Rows from block 2, named by matrix and row number. Rows with one number belong to one neuron. Each number is 500 + 25 x the weight over its row's rms, rounded and kept within 0 to 999. All counts start at 0. Numbers have three digits each. After the name is the row's rms in percent of the matrix's.
# fc1: MLP up (model.blocks.2.mlp.fc1.weight, 384x128), inputs 0-63
# fc2: MLP down (model.blocks.2.mlp.fc2.weight, 128x384, transposed), outputs 0-63
fc1.226 115:461547504540498505486533514443496480516508502508502527528469491507483454505520539515488507480504534497454478495517479509462457509491548497455447501537512513484468493520482508477500518540498514
fc2.226 119:490544463462505473524420481548534501480532478478495508515501485497492510479506509488494462494529531531483523537496483492540538465508538465477508559500498524463498486508481517482478538455503504
fc1.227 096:532479561498504532513442506481494490517496500553525541447477482507508505507493450467512440496494498503480510495529512539535495517517479472479493492548529519491532512485493537499501518445533505
fc2.227 093:447486470503491489485535498529527492479483496491484497563470499515472494460500538531529471503522485525498519469457542500491471473553488501541515515456518488531504479499502465485506508475470475
fc1.228 116:471454506518508524520505485471494471484552508478445495485513531479524528440505483522498520533509490510478555495485548507510472513524500501498511517513456449488504481478529496475503514523552502
fc2.228 107:472486492508497518533463454531513528543465471525526538493524458477541504516463524519523505486499539519507471503491479512495505464438524507475488458461533516549513503511460502510475456508458471
fc1.229 111:488488503479503489498493505487484525526538486469512537532529525525526454476558505501526470496496496478474525503501487512483495512515467480519496451500506530505487486504461474514441539489473521
fc2.229 099:495530484546498498480524482498526464495458509439499434521536530509501497488512508505475541555485477508526527529479474495513501485486502503481514479519529515532474546493516478486511490492491505
fc1.231 111:537443512513481551491486510477501546467490543479484529483497496491457520468536508482521484482466534434499473519490520484473513523505556557467491493528472483498510503491522548512522525497517469
fc2.231 095:462536524514531467505535473501504542509491538464539525468470461477480490519502493465539470493514505540525504497549468526506492499493501458519505529491510465470477483486462516508488488538543486
fc1.234 080:490519502501518519506507482539539506464526498503496497473500474567496498523475493511493508536473498497488544518480498512536537486499455483539488503478474489510500468531539541474526497521492545
fc2.234 073:527494477509501543490538538478488507520522478455511506500467492501504520508501459470460482484463508482481505509502447507462436510489505510519505479516545491503457496497484470503466495561511501
fc1.235 147:509496476473496509464527516534508559506496503480486504519502539489513476496505535513509492437461480460481486514537497442515473469455507499493484500514501523453507483510508507509492479489520537
fc2.235 120:445510487512504490498524514504462532510504455473505492472513493517485512476493486548517550508529478513538536481525484564510491508523512500519472491488483452511499461496498461472506519512535464
fc1.236 089:496545527482488472515494465463500478519479464455488514459501487484436475457496484492501506511571495510490528486513481495477529480523486540486489458527513477538486519520535510477493527547519483
fc2.236 078:508505547485497523496478506529491539483497465541504503482511485550556536483500505518482494502503541512560508517510497491484497544515511469493498506492460458473501496537514464499475457525529564
fc1.237 112:474502492482521520531506471533539536472509501498519533491537491508479504484497522501478540494487458490514517512476478502469478502444531526468463479538494483515512546487514490503497501525476530
fc2.237 103:498526480504455506452479486503508486478496435496539483496507508494518535499490511519512477500488486511504424484499470507497532516464506512495541513443531495554489492454492528530481503452481532
fc1.238 107:486485474519500507512457508496529515495550548502533473544546494501517495493472531509501517526515501528497517534468471491521488499509468505496475515539523482512495524508505511534489550471533472
fc2.238 096:490483439520500481485488508500523539529451468524467561464499500447508484493516495520520494494519507471495523483481480513467506508446495456505501501490504497495465527500483461471512515469505500
fc1.239 099:512500476507478488515487455549506472534514539525489507491492510527472465509506518493493525523525519494524517490492559503517489466499496499456505516474493454499442516446486513487503478535479546
fc2.239 111:483473509526514512490495515462477498471489474487545490470485506535538503453470503459557474501524502483517489482484484469499513499518500540519494502512496490512520504552466517467520509522487495
fc1.240 070:487461496490516483497486494542514514522490536477508455525521513492505512450487476516515482521459530466505510507541459513506493504501502527532470498506478466498460499489501498473458568505519512
fc2.240 071:536498505539519481502530435480500499464497500461481515518530476470521462462505477558491536525518523523508486500473475504506463512469522492496492513495494531486512501475504517506506488475488460
fc1.241 101:516497479517464523491537487496549483465497511532505500482495525526486461499480469539464484514505483471481509550515495513523522504495474510435480512527537501489476516508506488536506504459483525
fc2.241 111:528469496491486449525474464461511531526500451507502523516507464460483505482514486492522497526512519546552517462512571508470466549509557523541493503467475509491499450516480495448483474482514530
fc1.242 109:489496462494500506521473499493473488444452529480504528469488543461502523498482536504479504502501470496489502520510511496500515463510517502543522507538481517517548531524466523459513498508489483
fc2.242 090:481513521503503468492537511511489511536533518516474526508479520548556477500463473541471476474493494514481546488477495477490538494473551483473483454492571518522500494505544478474508517519513494
fc1.244 124:475504504499488485568476442459480503489519537478461498476488495504509483487512507512546477493511483528464516494548506489561515534500512505468496438484473487453464515479482513485476522508483520
fc2.244 125:580511476519519525470507494504547472528496499494492514524497535504500513473490487470471556505501479537556516495492536480461440447464486510488492507502508454549532524501525502538492505487507466
fc1.245 045:492505504438464517462518495491474552490490493527474519521530485481513490511516542504494506504505477516484494468476506511536519432497497511453538490507486549518512555494485540514502529515462552
fc2.245 045:513501460477510456507544453485531492526502465504501473475520520474519514516486494486524525478467532512522537506489494503464480523531472479515507504536542468433508490505490481483519501468505444
fc1.246 139:502516501503462512534517538524471488512509492490495517460481491517493520507507529500469517499566471491495500503514493433485481530465489494506527508523517502495510523480526507439533553525532496
fc2.246 130:475489487503488457487496505480470493530537484543449497480497504509538493479506514460506492535447495514553491517513488493515503476512535496480481526484538505499490501497490503536526493515510498
fc1.247 114:486550535510470484508525501480479495491493471530499568512515442489501513490492475486498516449487512511492533537495485531540537501480498472513548504494501491516496518518517527526519527522464454
fc2.247 104:550497492527509516504504540507544496455527508461502496503490510505462505553528477517552513484517495488480487493482526472485495470523527469509516462508513502493511516474477454482500520488504552
fc1.248 053:482487506497502525533512517506494439483489475478568473529529528534452491502474482492528487519484542511533479477414487502494534500437494505487529548485459531483485563509530497501481500539490501
fc2.248 057:515467511502513509491486500474511504526552498508428511482527528509535507511535506485485523458490501513512500502541482500512488500528471508503508499508497483509505487505482531487515486493498483
fc1.249 120:509489479497456490519492472495530476451507468519511525495513473560459547476536486452515545496496474504464485494543493490471488459496509502475549497488505495493499506492519523478475549512503473
fc2.249 120:473512505474498434517486491492479491465480509496458495486531490459491513493442502532518516519466513509523519448504485493529507485511481459521459555527540472521504472469519492514514494490508484
fc1.250 132:508517507506517527513522523476476529477498460500513518487526508479522519477541473479519485498486459490508486529546543542530453506489550486556505488524477522514504516538506524536499519494500511
fc2.250 132:502464526492511505553494466495518478488539533495508533506495463504510497480504507514515495536548497480482489536495458499467517487519501476456504506514523465524487513495500509492492538468524486
fc1.251 118:521488480501515483495502522476508519442512525540525509537504517483487479506487500531489485490515510505517547537495503525480539497538484492503543525469496467523459493501511483527519505535453515
fc2.251 100:525525498522530480478533477516461494480479506466538545492472516490488468505501505479514516505487481441505491487502467503499510503507490512470491482515508507495537508506498506476502480476533479
fc1.252 082:477479501458508497526515523559510470519490512519470520447484516505530489481493469511504512531517535516512486464501467502495455545496504533482491494483538502487498499455489474527549479533452443
fc2.252 081:509516500490485434492518491487486492510470460516478473536497518478516524450514499481507527492467491525512528546487506473506527508502548495485536503523523504491500473507552490503488525495502573
fc1.253 063:518497433473530473491497524493515544514498515535471455480505500462490497492456504523509517496535448485509507441523523529503525473490521512504528536539460469523458517469546518514474483494503550
fc2.253 060:504516451489481540463525506449494556533493470526525553504517497504517480517479510518505514470506516491490500512477414490475451501511482456460507512488537511462485491521511498481512517496504472
fc1.254 098:507459521475508504468531522501473507496459481540465527504482520481467497483499507490474514465536495452512499539500464495454517449512481497496524467550479456469501539470495535554507505487428498
fc2.254 090:516495490541525469501495490496490508489499465492479505451521491498519459552499532449500488509507502492515480520499519509496500522503512493509497498472505468491474514507524505499538497505476506
fc1.256 101:506515498494463547488487524525485506497464455461510484501508511548498499520545490509499463501494481512515500475533514490461492513520530503497535451498538487522544510527448474496455513490457494
fc2.256 100:511508486495517438524516508452485480500550515525519522529522447493496488504471476447506463507484499546475472491509500505470493486499495465502477513523495473464496526476522498485480485556499499
fc1.257 077:506515520509502535497510498474534467520511521554479490457440473489485469544523494482528463534477535520504485518531478499506520481483487530485533470503548493493504508443511537499543531516475496
fc2.257 082:472509495464488483442507427522509516502479503509473483526503524461518508511452503552542512472493490503501531466436525494533507537509471533494484490524540521474504470531498486508505539480482528
fc1.258 107:490499446473476444505470434497498480487538501477500473505432491505484450509513474515552498466491507526510499500491534487514535509522490525473522517502485486549495515509485510546491520500459527
fc2.258 108:491513497482481465488518561493523509524470541520520528508508508507478572510491455482502512477467542510514496497491485482522475474478505466488520513496483475507500474502532503523471458529490510
fc1.259 069:534474454464497480503509516524541506493542534491481509494514496491488452469514472478534503479541469527495490502469523545483482500502478558537481481524474440505512478475484465504514515508519495
fc2.259 073:521559479475515486493513497451513496485509447481506514525479482510484514507512520487501454494478541491498544510485468468507534474527564483446497538529521522529508522546515468498476456482516485
fc1.260 076:498504482531437458509502496484518521532474497557474551512500530470460509476481555512499475504504514479498534546556487541456523498484478473499483464521468520463464494527511517506533522533484496
fc2.260 075:510510451523566532449495449507511525471535465509528501462477498512519484517508453489461459505504508513541504440468464490523492524535530484491492494531491469481502482462537461510530479498473491
fc1.261 114:466558462532493504503496487486505565529506505509481491461489507502532543512515508485515450480536526504536499512499505512477476483527519431511446491497517482502534525545487481528518517519472534
fc2.261 114:523432524504485491479512503502503509509509450506532499511526515481454447471505480472501488478465528518489506510542496486520508481492495473492514505470489493481490519470458543476499502468547511
fc1.262 062:517464495491484479484504490512532481529493534566490506519503512503513498471529489528499510509455503508499510546499494551551488514493497531471480480500532531497484530524544529470460470533553527
fc2.262 069:519499477546490489509493491493471549493504481494504501454493519487481502508543508507450505476467460527522485477503504551478476520515463501491485521490534485495522493559459478471521497457508509
fc1.263 064:466501511481446494522480543526462466503515476514496495496509524480541508536531553562550530519504520508498523526484524465496489522497488533471495476539490524532490504486522507522521530482529532
fc2.263 063:517516511511486494504542466507523508446484536479522499464505471474499503491491452515466505540460464493490475455464522520488486510528543502482532529501508495477537508487502509485493538518498499
fc1.265 070:462528475534513525522487501505536510510504483534495514485475512469494497538542500487505517509491525508513504497530541518551495479530522503475465527486505543511444515477495478476459492520520506
fc2.265 069:505503496506549452518488491488442528504496528541523510483509498450486483498470507531500525465523535520500505513542461503504491508514487483499511541539513473503492518510470485462500510455512479
fc1.266 094:506490491482476515462539448494518514508516525567486460509486509515522538515485479540490542472497452506503494490477540491502462476514487500527514500478509459502478520530517488474486489520469549
fc2.266 090:481538458487471499479450512486520493481459495486483503494527510468481511498512498530488522516500519520539515486509419462508499473536538492521510486505516512494522477450502476529514512530499484
fc1.267 100:514488517502493526516481509527514496492467474485513487477484521488465490479525495525510482461477509480501483490530509505493512556538468511525517484496497456481460509519480507491494511451537501
fc2.267 086:486480507527545483488543475497492478513535487492502511452513490465499469459499489468478508496478483544500503531500490494490472496532483486508486456516481496512487507477491505437528456494501511
fc1.268 089:516476540487489499485547518488481486482469494498519473466510536521483526480523471514455525463497522505491508491537512513492481501460469501478454533512493512495538536506504488520485538490468489
fc2.268 085:468521511483523501549487512530575512520510513512528501478526514532481503535468494479508499509510514455509484474524514510473514523513481504483548486487537557442464518510479494501491516479482541
fc1.269 073:498475502547455485484478496490478495497518474526480500489542480512474486510497465471459460514504539491521462529547489567516529500476524515527503557517491500524501518496487501530503487518484484
fc2.269 075:489506457478528501506494496521496503550524505471453477531486463538553485505536501498503475504489444530478545506509473486516458466497452462504494472473528498503491484494500474489499515477516510
fc1.270 068:481560452491512495492484455471484525511483516551484509529500519472476540536418507527517502501478466491506504453502484492485520490476511504536495526518506475513471498500507491501502495474494492
fc2.270 064:525491515498495474490477498454478481500492476493542487489513460505502487522531476497457502490502531496515514520513473483462510481547484504502562525461534489513412500479512499545510461522493494
fc1.271 135:499493462466504556461520515518474472513508451519513532528492462486510497520457479515525490438528511518522523535485500467521508484528485531506514518490483483482472467494514500502496512546545487
fc2.271 141:516547490492442548467488496443518517481468503510457500505494548476457487498488508517512496514486468481443490471508528506506488567505513483488512492569516516483482544501519513483531488473496543
fc1.272 087:493483482475525465490522517539489467453471536525477535552478500506531446477496521513521455508510498493489511518523508463491488478507485498573497467470471508515457496516516481490478494557531471
fc2.272 114:509558501471479495498506500480501500504516470542517443454508463534500505534501514517512523510505487531547495456518511513480519539487511484484510513489525498436518498472503502538452521505515501
fc1.274 087:514483534490491490495468505497520492479473528486494552491544537496545502517535508477457466484514499473501528512474505517524448530481509489486457558476507521504477524492486473476479475487516451
fc2.274 073:476487500500472482512528511563486511492514487524514529474491465491534514508454521569524516515511508501566512491512514446502488496495506454494454520480519514523525536530532493506526489482504518
fc1.275 131:501517480501516509506491511470509485458502501509494525517497457502474551514469543494523481500531504540496537523487508529510540488437485501451497493499485512567430507544544515550546486498463572
fc2.275 109:521498526525503475468543481492514522472481457505518474447479502520514472515450489474491544518485492476501489515500495495473504539536536491498485524524504502512533489516492534468493477513509484
fc1.276 072:472460515516496511494455495479494538535487503472507494476490483482524528500494519487548455534456448531505503553469478515537503491487525495525519531495496473522479559485475536501473533464514518
fc2.276 069:501483477529490490522481489525446472506537450512485475532498525528499544494503501480548494491530536532465498484503503529489442461500448532504495505459488509535485487510496450516483497491498494
fc1.277 079:455507484506485460484536496507474536497506565502464502489506434498523494503486528519550516458537509495528501504502511518488453504458538492502510526492502496505515463485467484526495526495513488
fc2.277 082:516527499527494521497496477539459487486501507494497476492471513480508470508491528460533466490486504540519479456536488505507503542495440510449496498477482479487453506536491476480490489527523456
fc1.278 109:482506514503499505537488508488523517503494500471476492473499522452528546444539491510509513486502470493484518505521527509523456469502528503513528529485499483499473483499499470486544521476549504
fc2.278 101:490539463512515502518529491512458497441505520523499485495481500452481489464512468471484506523490558468513474495463504518505477534498469523509503535507505473478514518469458505475494439529470486
fc1.279 103:527524496501509500473458496488469472501490487558531486506493478468486487486506487511475503471532512451542476486463529556444514516510534500515507544504511467513456508503543522520519464502530568
fc2.279 108:505467518509510487462504473531541514499537496455519499505504502483501497500455505501456501506492481500479502494497520535500480476521486505503457515548500526557493508478496522457531480510498489
fc1.281 073:508499511484490458514510463501494520481485520467508477526513493509532514498522459502452530479508502529486526527510497533427524482517490463540479484510473450496493472502476488522489538481477512
fc2.281 076:526470496479510510473543486495518503471478464484476482521525465502469516525481479473482511486517507511458513502530473480515524520512496476507491500488533507487516516514521539501509501497514521
fc1.285 090:552527484509490440488496472522508473528531552468511524509494539522516477475496456487485456512551502492531484530489521461476507495484513501505500523511482504492529496480445474476477522516514498
fc2.285 080:516484533507534501515484520513510511488479472488487476482472490498477504494520547457487493482497480546467490483517484476531501506483465431504486511528507449481482518524527414509557489474498513
fc1.287 098:510488462476473529498557516501522485481505524483489539459477502471505514479523530520517492505508455479510493528507472499501471512508541501490502509499467466515499446486482510531525523461496455
fc2.287 094:493481496515519480459501469483485530518514478467501463512556481496477507488512489455509496505468517503494479456501491515518496480496533478502508493498528492494538534515513504520494482498511471
fc1.288 125:486539523478527488437490476497431492480511539503475473482484502472542494486479514521435474467503525508497529499495542496487529494487545498445486534494548495511482504489498532496517459510495539
fc2.288 130:497522483482474495504473486563498505508525505510520542542534484506499462499472469534489470471551443505504547485471502510483506475510511507482412514515473447446496466535508512526507530489493468
fc1.289 078:493544527511496503479465471513486511479471528479475507499521465509500494528474464513504495529465534554503502511500481502504518502468501534513505486473497491453495540519495557509497508491525501
fc2.289 086:482468505514543507528469504498539488499534436475499539489512509472475480511537493475485443521527540487503484540475480507522491488509507486482554490529491508517471485500475452464497478499471503
fc1.291 136:488517560502451510501511484498517546483523491565510521487482493473468488462496523473538480463517461455473487498517486511505535503531529463527482487538517484507503514519510485499512528513501498
fc2.291 116:498456498496516485485513468505509497556472507530485504467478462493486510497520486503502508503553492503511512478483525508527538485488509504514540531559447512473521518494496488517528518520507528
fc1.292 073:496494422515520482560471477483536503529494506528509525468480512535471525546500524441462470466566462495513487493488518533477500531486507501481507490491511486504464495492485537552488506512472476
fc2.292 090:512494536518547509485480502494556476452501515463528480482525494477512460511480495498515469534459497539493462468500478461522449501514510465470527504497474527541498486489577476500498507465508532
fc1.293 045:480544528497504486498545531484529527486465473458505499500497512547510496463510474483534478479477517528492487507493455485437499532478493508513470496482483498549514500504515539474499537549483517
fc2.293 047:521493524439492473475465475505517475509524467506508459499529501466521482532462497512515543510462494502495554483492524493526517483510524492495519529545537507476498496493498505531468514452476501
fc1.295 136:468491536484460482498530510510499446539529527512511531514496526473490512495494482485559464475499484480508510505506532491497475534537501505538506480471498443515488461502515492477515549514476510
fc2.295 129:483529528501529528511487479494472490491469481516480550548536506505535513487493473473518501531545498525514478517505449516461537470522525490449524495543520500525505496502491502510527514498488506
fc1.296 091:486489494446524473543512504513480535492511520471497484445511497482505506463502517469518546537517506528493486535520493481514558505464484530499531473511485466501502489510514481484503520481544483
fc2.296 102:492548481516476475535506495530489450511522504484517497484498491494504518473521529499515457488465498528522503520502485486482515499506468499497503485518449455511457514489524513495502484459487478
fc1.297 096:502478568476531512436551472493511484524470545498494461545526500517558477492534515522470484535503444511463493510523479527461486507471480497499531508509519502431470532467473529477479498452483509
fc2.297 091:507509461501501467529447471462520473476451459494479585512457509521466480523491491471516468559492483470476502504504547500441488540509491488536519490535503488531500535562487486527479482482523538
fc1.298 096:480505504540485473525486482494518517527457518491467502533490514495508482513480499481510521513459495478490520449536501515482494503482465523541477530525504473503460507475493514490485525484523447
fc2.298 093:509471501548500492497507476506517535478508532492516493493494484523495512520468454493520490485514500513515520530464502512526525554514502538502476490493506498492515504457507525470491443483498476
fc1.299 095:426517514532484477498521495521524528481512506517535471585491493478469563499515516490535477528481526511546483481508464512508501509484472510484498499516486507503488542504542496485472495513486506
fc2.299 096:512474529515507507519498458484466516510514487495528509502469482513496443505504498528455497480499492489502500526498493486494515466466524494485496488507560495480489489497489525523479495496537470
fc1.301 101:525532518478493492485478479487478505512549524500472505520479490495503493486557512529490453528491455527496509508477520528468494504553502538564515462451493462438480479531464474502480508511562503
fc2.301 126:488496465533506512485497505502515481459503531558488490475529509492480529493533532468531507553488478495494497514482535512485461513488430499522473525516500529512521501526521523517462470524492480
fc1.303 075:445540575527508489489528516505450522483496503515510531481503470507470466512493512515510488515494493470479488532527474537504511460486459467493475485521513514484514517549484493498472495438531547
fc2.303 078:482484491457514503511501536491491450499483487496510512484506483501476548474520511513567459534474550523484498512449468474499497485510509504502492546512547502481513510516505480509490495522527520
fc1.305 055:513521490461459524470509526456504503525513503527498491501538495477529528470494474538515504508514514507507486510520505476496484524506505570575491535544502477503501476475512501537529443502520508
fc2.305 071:491493495467542491529463520509489479519517534487486484487493498515477505473470522444518490524449495527559516524477479498493493466519438473512500543466513504488499501524512472485533525500499475
fc1.306 102:482488493504506504465512492528472503483502487494488478502468523496526503523512449511488462459545511528466493516510513516513483476480480520514539492519543472497538511529491515494503518522484510
fc2.306 110:521521516499569435500517506527493454497499473478568510504508476524482479514482516522500440531480492469528499458489507518543477528523503517490472512482467450473482492484480505518493484522501457
fc1.308 067:514503483509517506471488434553509536512488505532504484502509479490522506528533508537502496491507504542526479490503493519496471442514518500541499478503441490482477486483491489495516518473433536
fc2.308 068:507537522484494458491525476446490500526481452506473430503491505531487526486476513491493478491521487532474520531478510464496495523485516465531485524472547498505516557521493496513487536509538506
fc1.310 083:509509490548476517471479504552480532479520486499503480504515484513569532505565572474457531478503512487474488477538544494529490512471499510526459480479515494478486498488471536487498508471542520
fc2.310 075:515510511481510507482500503495513517501455503492520541511475500477530487474505501499506509470503489544521446521514496511513501481482463489507466523504523539536498499479556419473506482515505507
fc1.311 107:485492507478512527461509459491485502476462515468466500458443475488499494507497453474502503508451505516499544525484507508456500514504510475531495524479483466540498476496512514512511469512480491
fc2.311 106:480532483495501528490476515489544502478487485560545506531519503503515526547479521496465511497524505508506494520496456513501475491456511512478480528501525462526490471523492477470502461521504518
fc1.312 084:478470512456541490450500465496489503510474486523514488516514474520486525488470471513483533461495513522552543523469485503469472481512509504502435518562518473544505517534497486478513501490507498
fc2.312 092:527534479507479454526478472518480532506494483480494532504501492487533531542484528479542493520496488520484477477506475514542494494491503500503502487505525506505462530508505450524502535484483491
fc1.313 093:442505522479447468525522577525468524538519523493490489544523486532510488483517504525484524518513467532482522514478502499505506486469488491479505491477513532533493498565453529503488471512530558
fc2.313 088:524528506483521500505554432506498530477520503501481488458503480515496532494530486509525502551440485487497503448476528562461506516527485507491486469507504460472518513509489464515513517517527505
fc1.314 093:520476461524483515467452524448498477511495527465545512511479491500515523516543484525475458486523481485494490481459481541473460486489481489503488524524502483489487532512517479523487512497517517
fc2.314 106:472499480504501498517495525533530433507504478538462501466504479531472465497513482484495464523489474511513522493491533486506523517466499479506521516504501512485495480493500483483483501479542489
fc1.315 147:507479512452517518525563518505458489495511543523496518534494473451477513484433517517472550497502488524524493507500488478516442468504497516495467478529464491504484514547504493509491516481511533
fc2.315 117:497490501490510523499523478525505494471475498507485491518527472529454460496525517520499505488446468463529511497546468489490501521514499511528547487568534458501482489474478481496447495502539494
fc1.316 114:518516515461529528483505523504548494480522456511526526488502473512515489499506502467565469500542516505505485483515485466468496457479507493506493509507489466534445490499465505471524517454486502
fc2.316 105:468522498485516477470514497507505495507518492495488514482505503501484477459442492532506560515489480506516534502523491542474527502519521497534479508484541539483481471535469554518478513479479502
fc1.318 048:460492488466522507521464507511510539476509464532492549462514469463485509493502548479509491474533471529523504481500516555553445488493504516489474526526514531517513487513476464498472523505522463
fc2.318 051:520488479499542502510495514473506464483493489498482488553481486499505508528484492528480496497486504516531498478495416493524487513495437493506531529475507490470500481567465547484527526506436478
fc1.319 118:519534487484522509498498460577501524478465505510480538480524512491495534523508514541509473513564491493493507489465500489499469448462542488505486510504486469477485563476491485490514481507541551
fc2.319 104:482496489504499462481491488500473476501422513533500487502498555475498492483473513509536511512466482502534516517496482503514494517519506508472536490507500512496522514473529499487489519508527492
fc1.320 093:502517470475485533475497517448498476527508528504503512456467502511490512510520454532523485495470515512493520487520489503527500475541514531512491489470505500495499519507492459500528497482486506
fc2.320 098:553499455464502511518481486488530509505518525472496512455532508495506473475541558503483535533489535520524519513462509508464495515495484501487453499469448481515533508530510500501507504491433484
fc1.322 109:502533505486519481509524503511529476505510537530463474477512503488529548504486508479502477428492435495482466497509532504498494495498525491458478469511478530474476480518500506476494489523474488
fc2.322 101:506537481499495535498493520500499542508509480485533483492447523483491480558515478491498513507499496529523538530494471509495463428493458522463511500501505409499506476526488514501503549441489488
fc1.323 138:452530502551490515494504501523471502497493528504506530454491486513484521481526485511506499506508495476518540490473482521505511533472486503499485511522504484467506488522479511504510485486497529
fc2.323 164:526470489447498513537470520521525502486493451484488468489507470489477515493500478519517448531498561520539488460501506454527489489474525496460543520467521523447509456487489448502495493432466526
fc1.324 098:494524519496541523513497457475532486462490462487501475491490523492568478501507489523450502506507524525514510494475456477482473513467494507545529499486518499478478551483491532495489506458497515
fc2.324 100:504506473474554520537454505515512497536464479531539504531531512468499496535518478447478472533495493476514499476488531514500468515535500486497465478526513526493510488519464489506471494505488518
fc1.325 091:521496530485489525453508466539481485478523482544517485499458462532519530506493508477471482498472528512487498526496479449531515511476492438526494469492487479524503503496493501488528469502492516
fc2.325 091:434516455492515518524548515515502510505462502466505486483489509497527551460467495535457462500520522471531517537568490465494546502496500522485500501506489508497488526529467484474452525540486521
fc1.327 048:519452468448517499520505503546471473478482523546490503465509526514467518471505485523482507462486511517496475496500536510472436509519499512528520477510471521540523487516438488465463529472486501
fc2.327 049:545503513474484516480508496498513535489533480467466527535492489475506506533470483494492479527515467530496544522478432482497523512492446483444509553503518491461481480516492526532521516525513521
fc1.330 104:538470464490490454499520515512511499520496493498533470462515543506490498498507509501436467495517482488487486547484519506509479531546486483547460482488528528497494551504487547514460516526502503
fc2.330 124:492482530482528494529430495495516498498511526465467486505480528529499492524532456502487496444503490497512496484508543455472528500469508494489512476495498534470526460530489508458456541510498549
fc1.331 140:487481510500510514500481505532501503468492513509482492435517546535487547504513520505500496478468493527495518466451483533499460436503459517500504544487465429522505563485495483496474484519559519
fc2.331 144:511514469457543485491479503556475491483487520492460507536491526487547498503538511493577489521487452519524523473501504545508533466501496472529492487511492527505497515444486469495547512501485505
fc1.332 110:514497554455503501511484501524547501455543502498493474544490497506551488513469540510532491473454442483492510506503474515527503551480497548512477468510509506526473534490534494493495517506517441
fc2.332 120:482475481533507501500491491437477485543496540507523510479529543499504468519495500488497468496502498485501478466416502514515530456509507486497500529524473501478480507516498540499485458537528497
fc1.333 074:534508494503499471517487516491486496493515512468527512490516491459547478489499511557537524533505517544479495487484472470446471530480515533511527469509476487498477518478495486511511473532531521
fc2.333 077:458439516484517518459465451486521511509487490495524516538531507467474567497544505459504476522482490493528501504459507521523494526525481505511542533516493540521510473514484501494479538481506512
fc1.334 136:492521468494501496523500511501470512468549544519485478519471484536468505500528502534505508530485480516546476523512445506498473477452510487475495501475534491488501481459509470475535518545505561
fc2.334 128:487466553523494492493527461481497527490448490472465517486505550527502505491493560524516502515523491456449523468504525515455474488503503543510518475488472499497474502506457507500499488515505502
fc1.335 088:503446490523515508481452471545501521498500503502445485485543498504460545467514489517544471506478506469488492557561458511478483483502493518482503520487514486493483524497512509515460514498453499
fc2.335 089:521466453512498462506530506510519521487521495517529495459502484471522449501526511475459534553512527455511503503456476512467495512474564479507513502506483530481539468475494498521506504451473472
fc1.336 100:502530459507477515534525513483520505527513497498484520517462494500490483464508515463481507502502526528504476475527485486493528509490487562461494525499528465447539526502522549509531478535473526
fc2.336 090:538505512489500467529526466517485546510506477538492517509496482480517513503558518539502464523450501489480506479513458491488492471498466504500502502512535522495482461489499503431487481522554535
fc1.337 070:515497505472480520493524484506503445510562522494493473532527526490517491482519507523506484514521524503529458519520493496490541466498463545548493472486481461486483454514512521506468484529510457
fc2.337 083:473540481460550463505462480482492507462554498534508515496460460474497515495506521510508529532471454479526507490490502472466492504498509526526529546507530545495505521466480508483492507493537456
fc1.339 129:516513473489505467508460512498474494521508495511529490470486514481483509471485509536506458508519544521539453473498460470483512492484542535511479462518507514504497495531481490487531520478507516
fc2.339 135:476519529519468531521491522527532484530491537494516510461525470555503502461494457485515519476491471505489487552504537507486518488512509445492489516482523497485528508546393552529504495519456500
fc1.340 090:491521449496477493507505502474475500498467495501517444462546527492528490489519492510498491496472498470552458495482461488520466489510525483502520507526497495475478491530515496451540516524513503
fc2.340 096:519479525546481475487510470508521476507507429476505519506502482504512498547522498508515495484505498516491527521497492506454471465507486446499535500508524491555513540525518474572479476482495502
fc1.341 106:517504474471513500495553461467521462498506520470534545519476485497497570502476456501498530494530517486485481502532469503544465503464454478524523499486516511498536459535490488485516502525464484
fc2.341 106:481522470535505512524499560482464485491493541524500492510510500483450474513463462507514480535494486483488487548556541501496490499487526480455518527520499494502496526508554491486498486560496507
fc1.342 118:492496500487499484474554507486512499485521539508486505474466527496483481522530456503512500456498497498509495521485501523497520454566496473517446505493566558491474472515522536494484461507530504
fc2.342 125:488492537555469490475492521474527548496512533486475439476535533521531485503543467531500461499465482470476517511496531497462488508509488507512467541477523530527512450481502483497483530529532520
fc1.343 113:505499507513508488504492452506475499533508502530488483464506512488515474535495547514505518485500479507461461502478501569518480513510497493491524511482519505504501545517530463533523451496493511
fc2.343 109:494497425510488497514555501475514518489451489510485507515477550490484488507476455462501486519506453485542513543540513482484507504536490523481524495511515498548523426500498504507498483483526508
fc1.344 103:498483510465517527492527502491488490495479517466471532537506464504507464506493492484566511471474509489527493494492508509463498472520520474498542483520508476507552525504517480485535489508459447
fc2.344 106:475563470507478534506496505533505500539520533494493532462553487476506499506466479501485451522519522468478477477504489480488510519470545495520494480503493483472499482496461525547477501521514492
fc1.345 072:491481514466531484501517482474494500484502528473482510454500483512498483488489458538491510506510523473527497498476456512457501489497541526443552519481536428505450474532500502493506487502537527
fc2.345 076:473488467537507479530484465509482542473551446483502498537532523503506499525471499500502470473514526486484526477495492497539469473447457521484462503507493517539507515501524518536479529490500484
fc1.346 091:525467542493501527460516472507526520472463495521532490469473459503526527488495458496487499512447535511500524483555538471510488528479470502528492469497482519512546512511559516495461498502522477
fc2.346 099:461523462489520467514490499517511532509490492482504486503487476479483513547504491534474505496499518482474487496521450512453514536499530466502464509479463551498556491527487491477522504527491530
fc1.347 114:465516523515487473517496513468517456509492550512469537500511458503516498468507465475490529472526507508498532493541483514490575491509516501480511490468500464459496463533495511514510526488524508
fc2.347 122:515495511494520484504502490570489514553532508487496459504502533526491501499449502479477463516504556484499521483493552500502493485513509483436483450506497498488489485472463478497502520496513488
fc1.348 155:500481518522473513490491491484519486497436518515523501508502498529509506484505501479546436500495525534479511523509517483509525532506491472513472484480496473488482461467497521490466492517515437
fc2.348 140:462535463492490520482517476511505526485492536463467510531525446502495490472520505490513506496501498488503487489547468489457513507495536529500517498594522507524518513487530538494450478517515480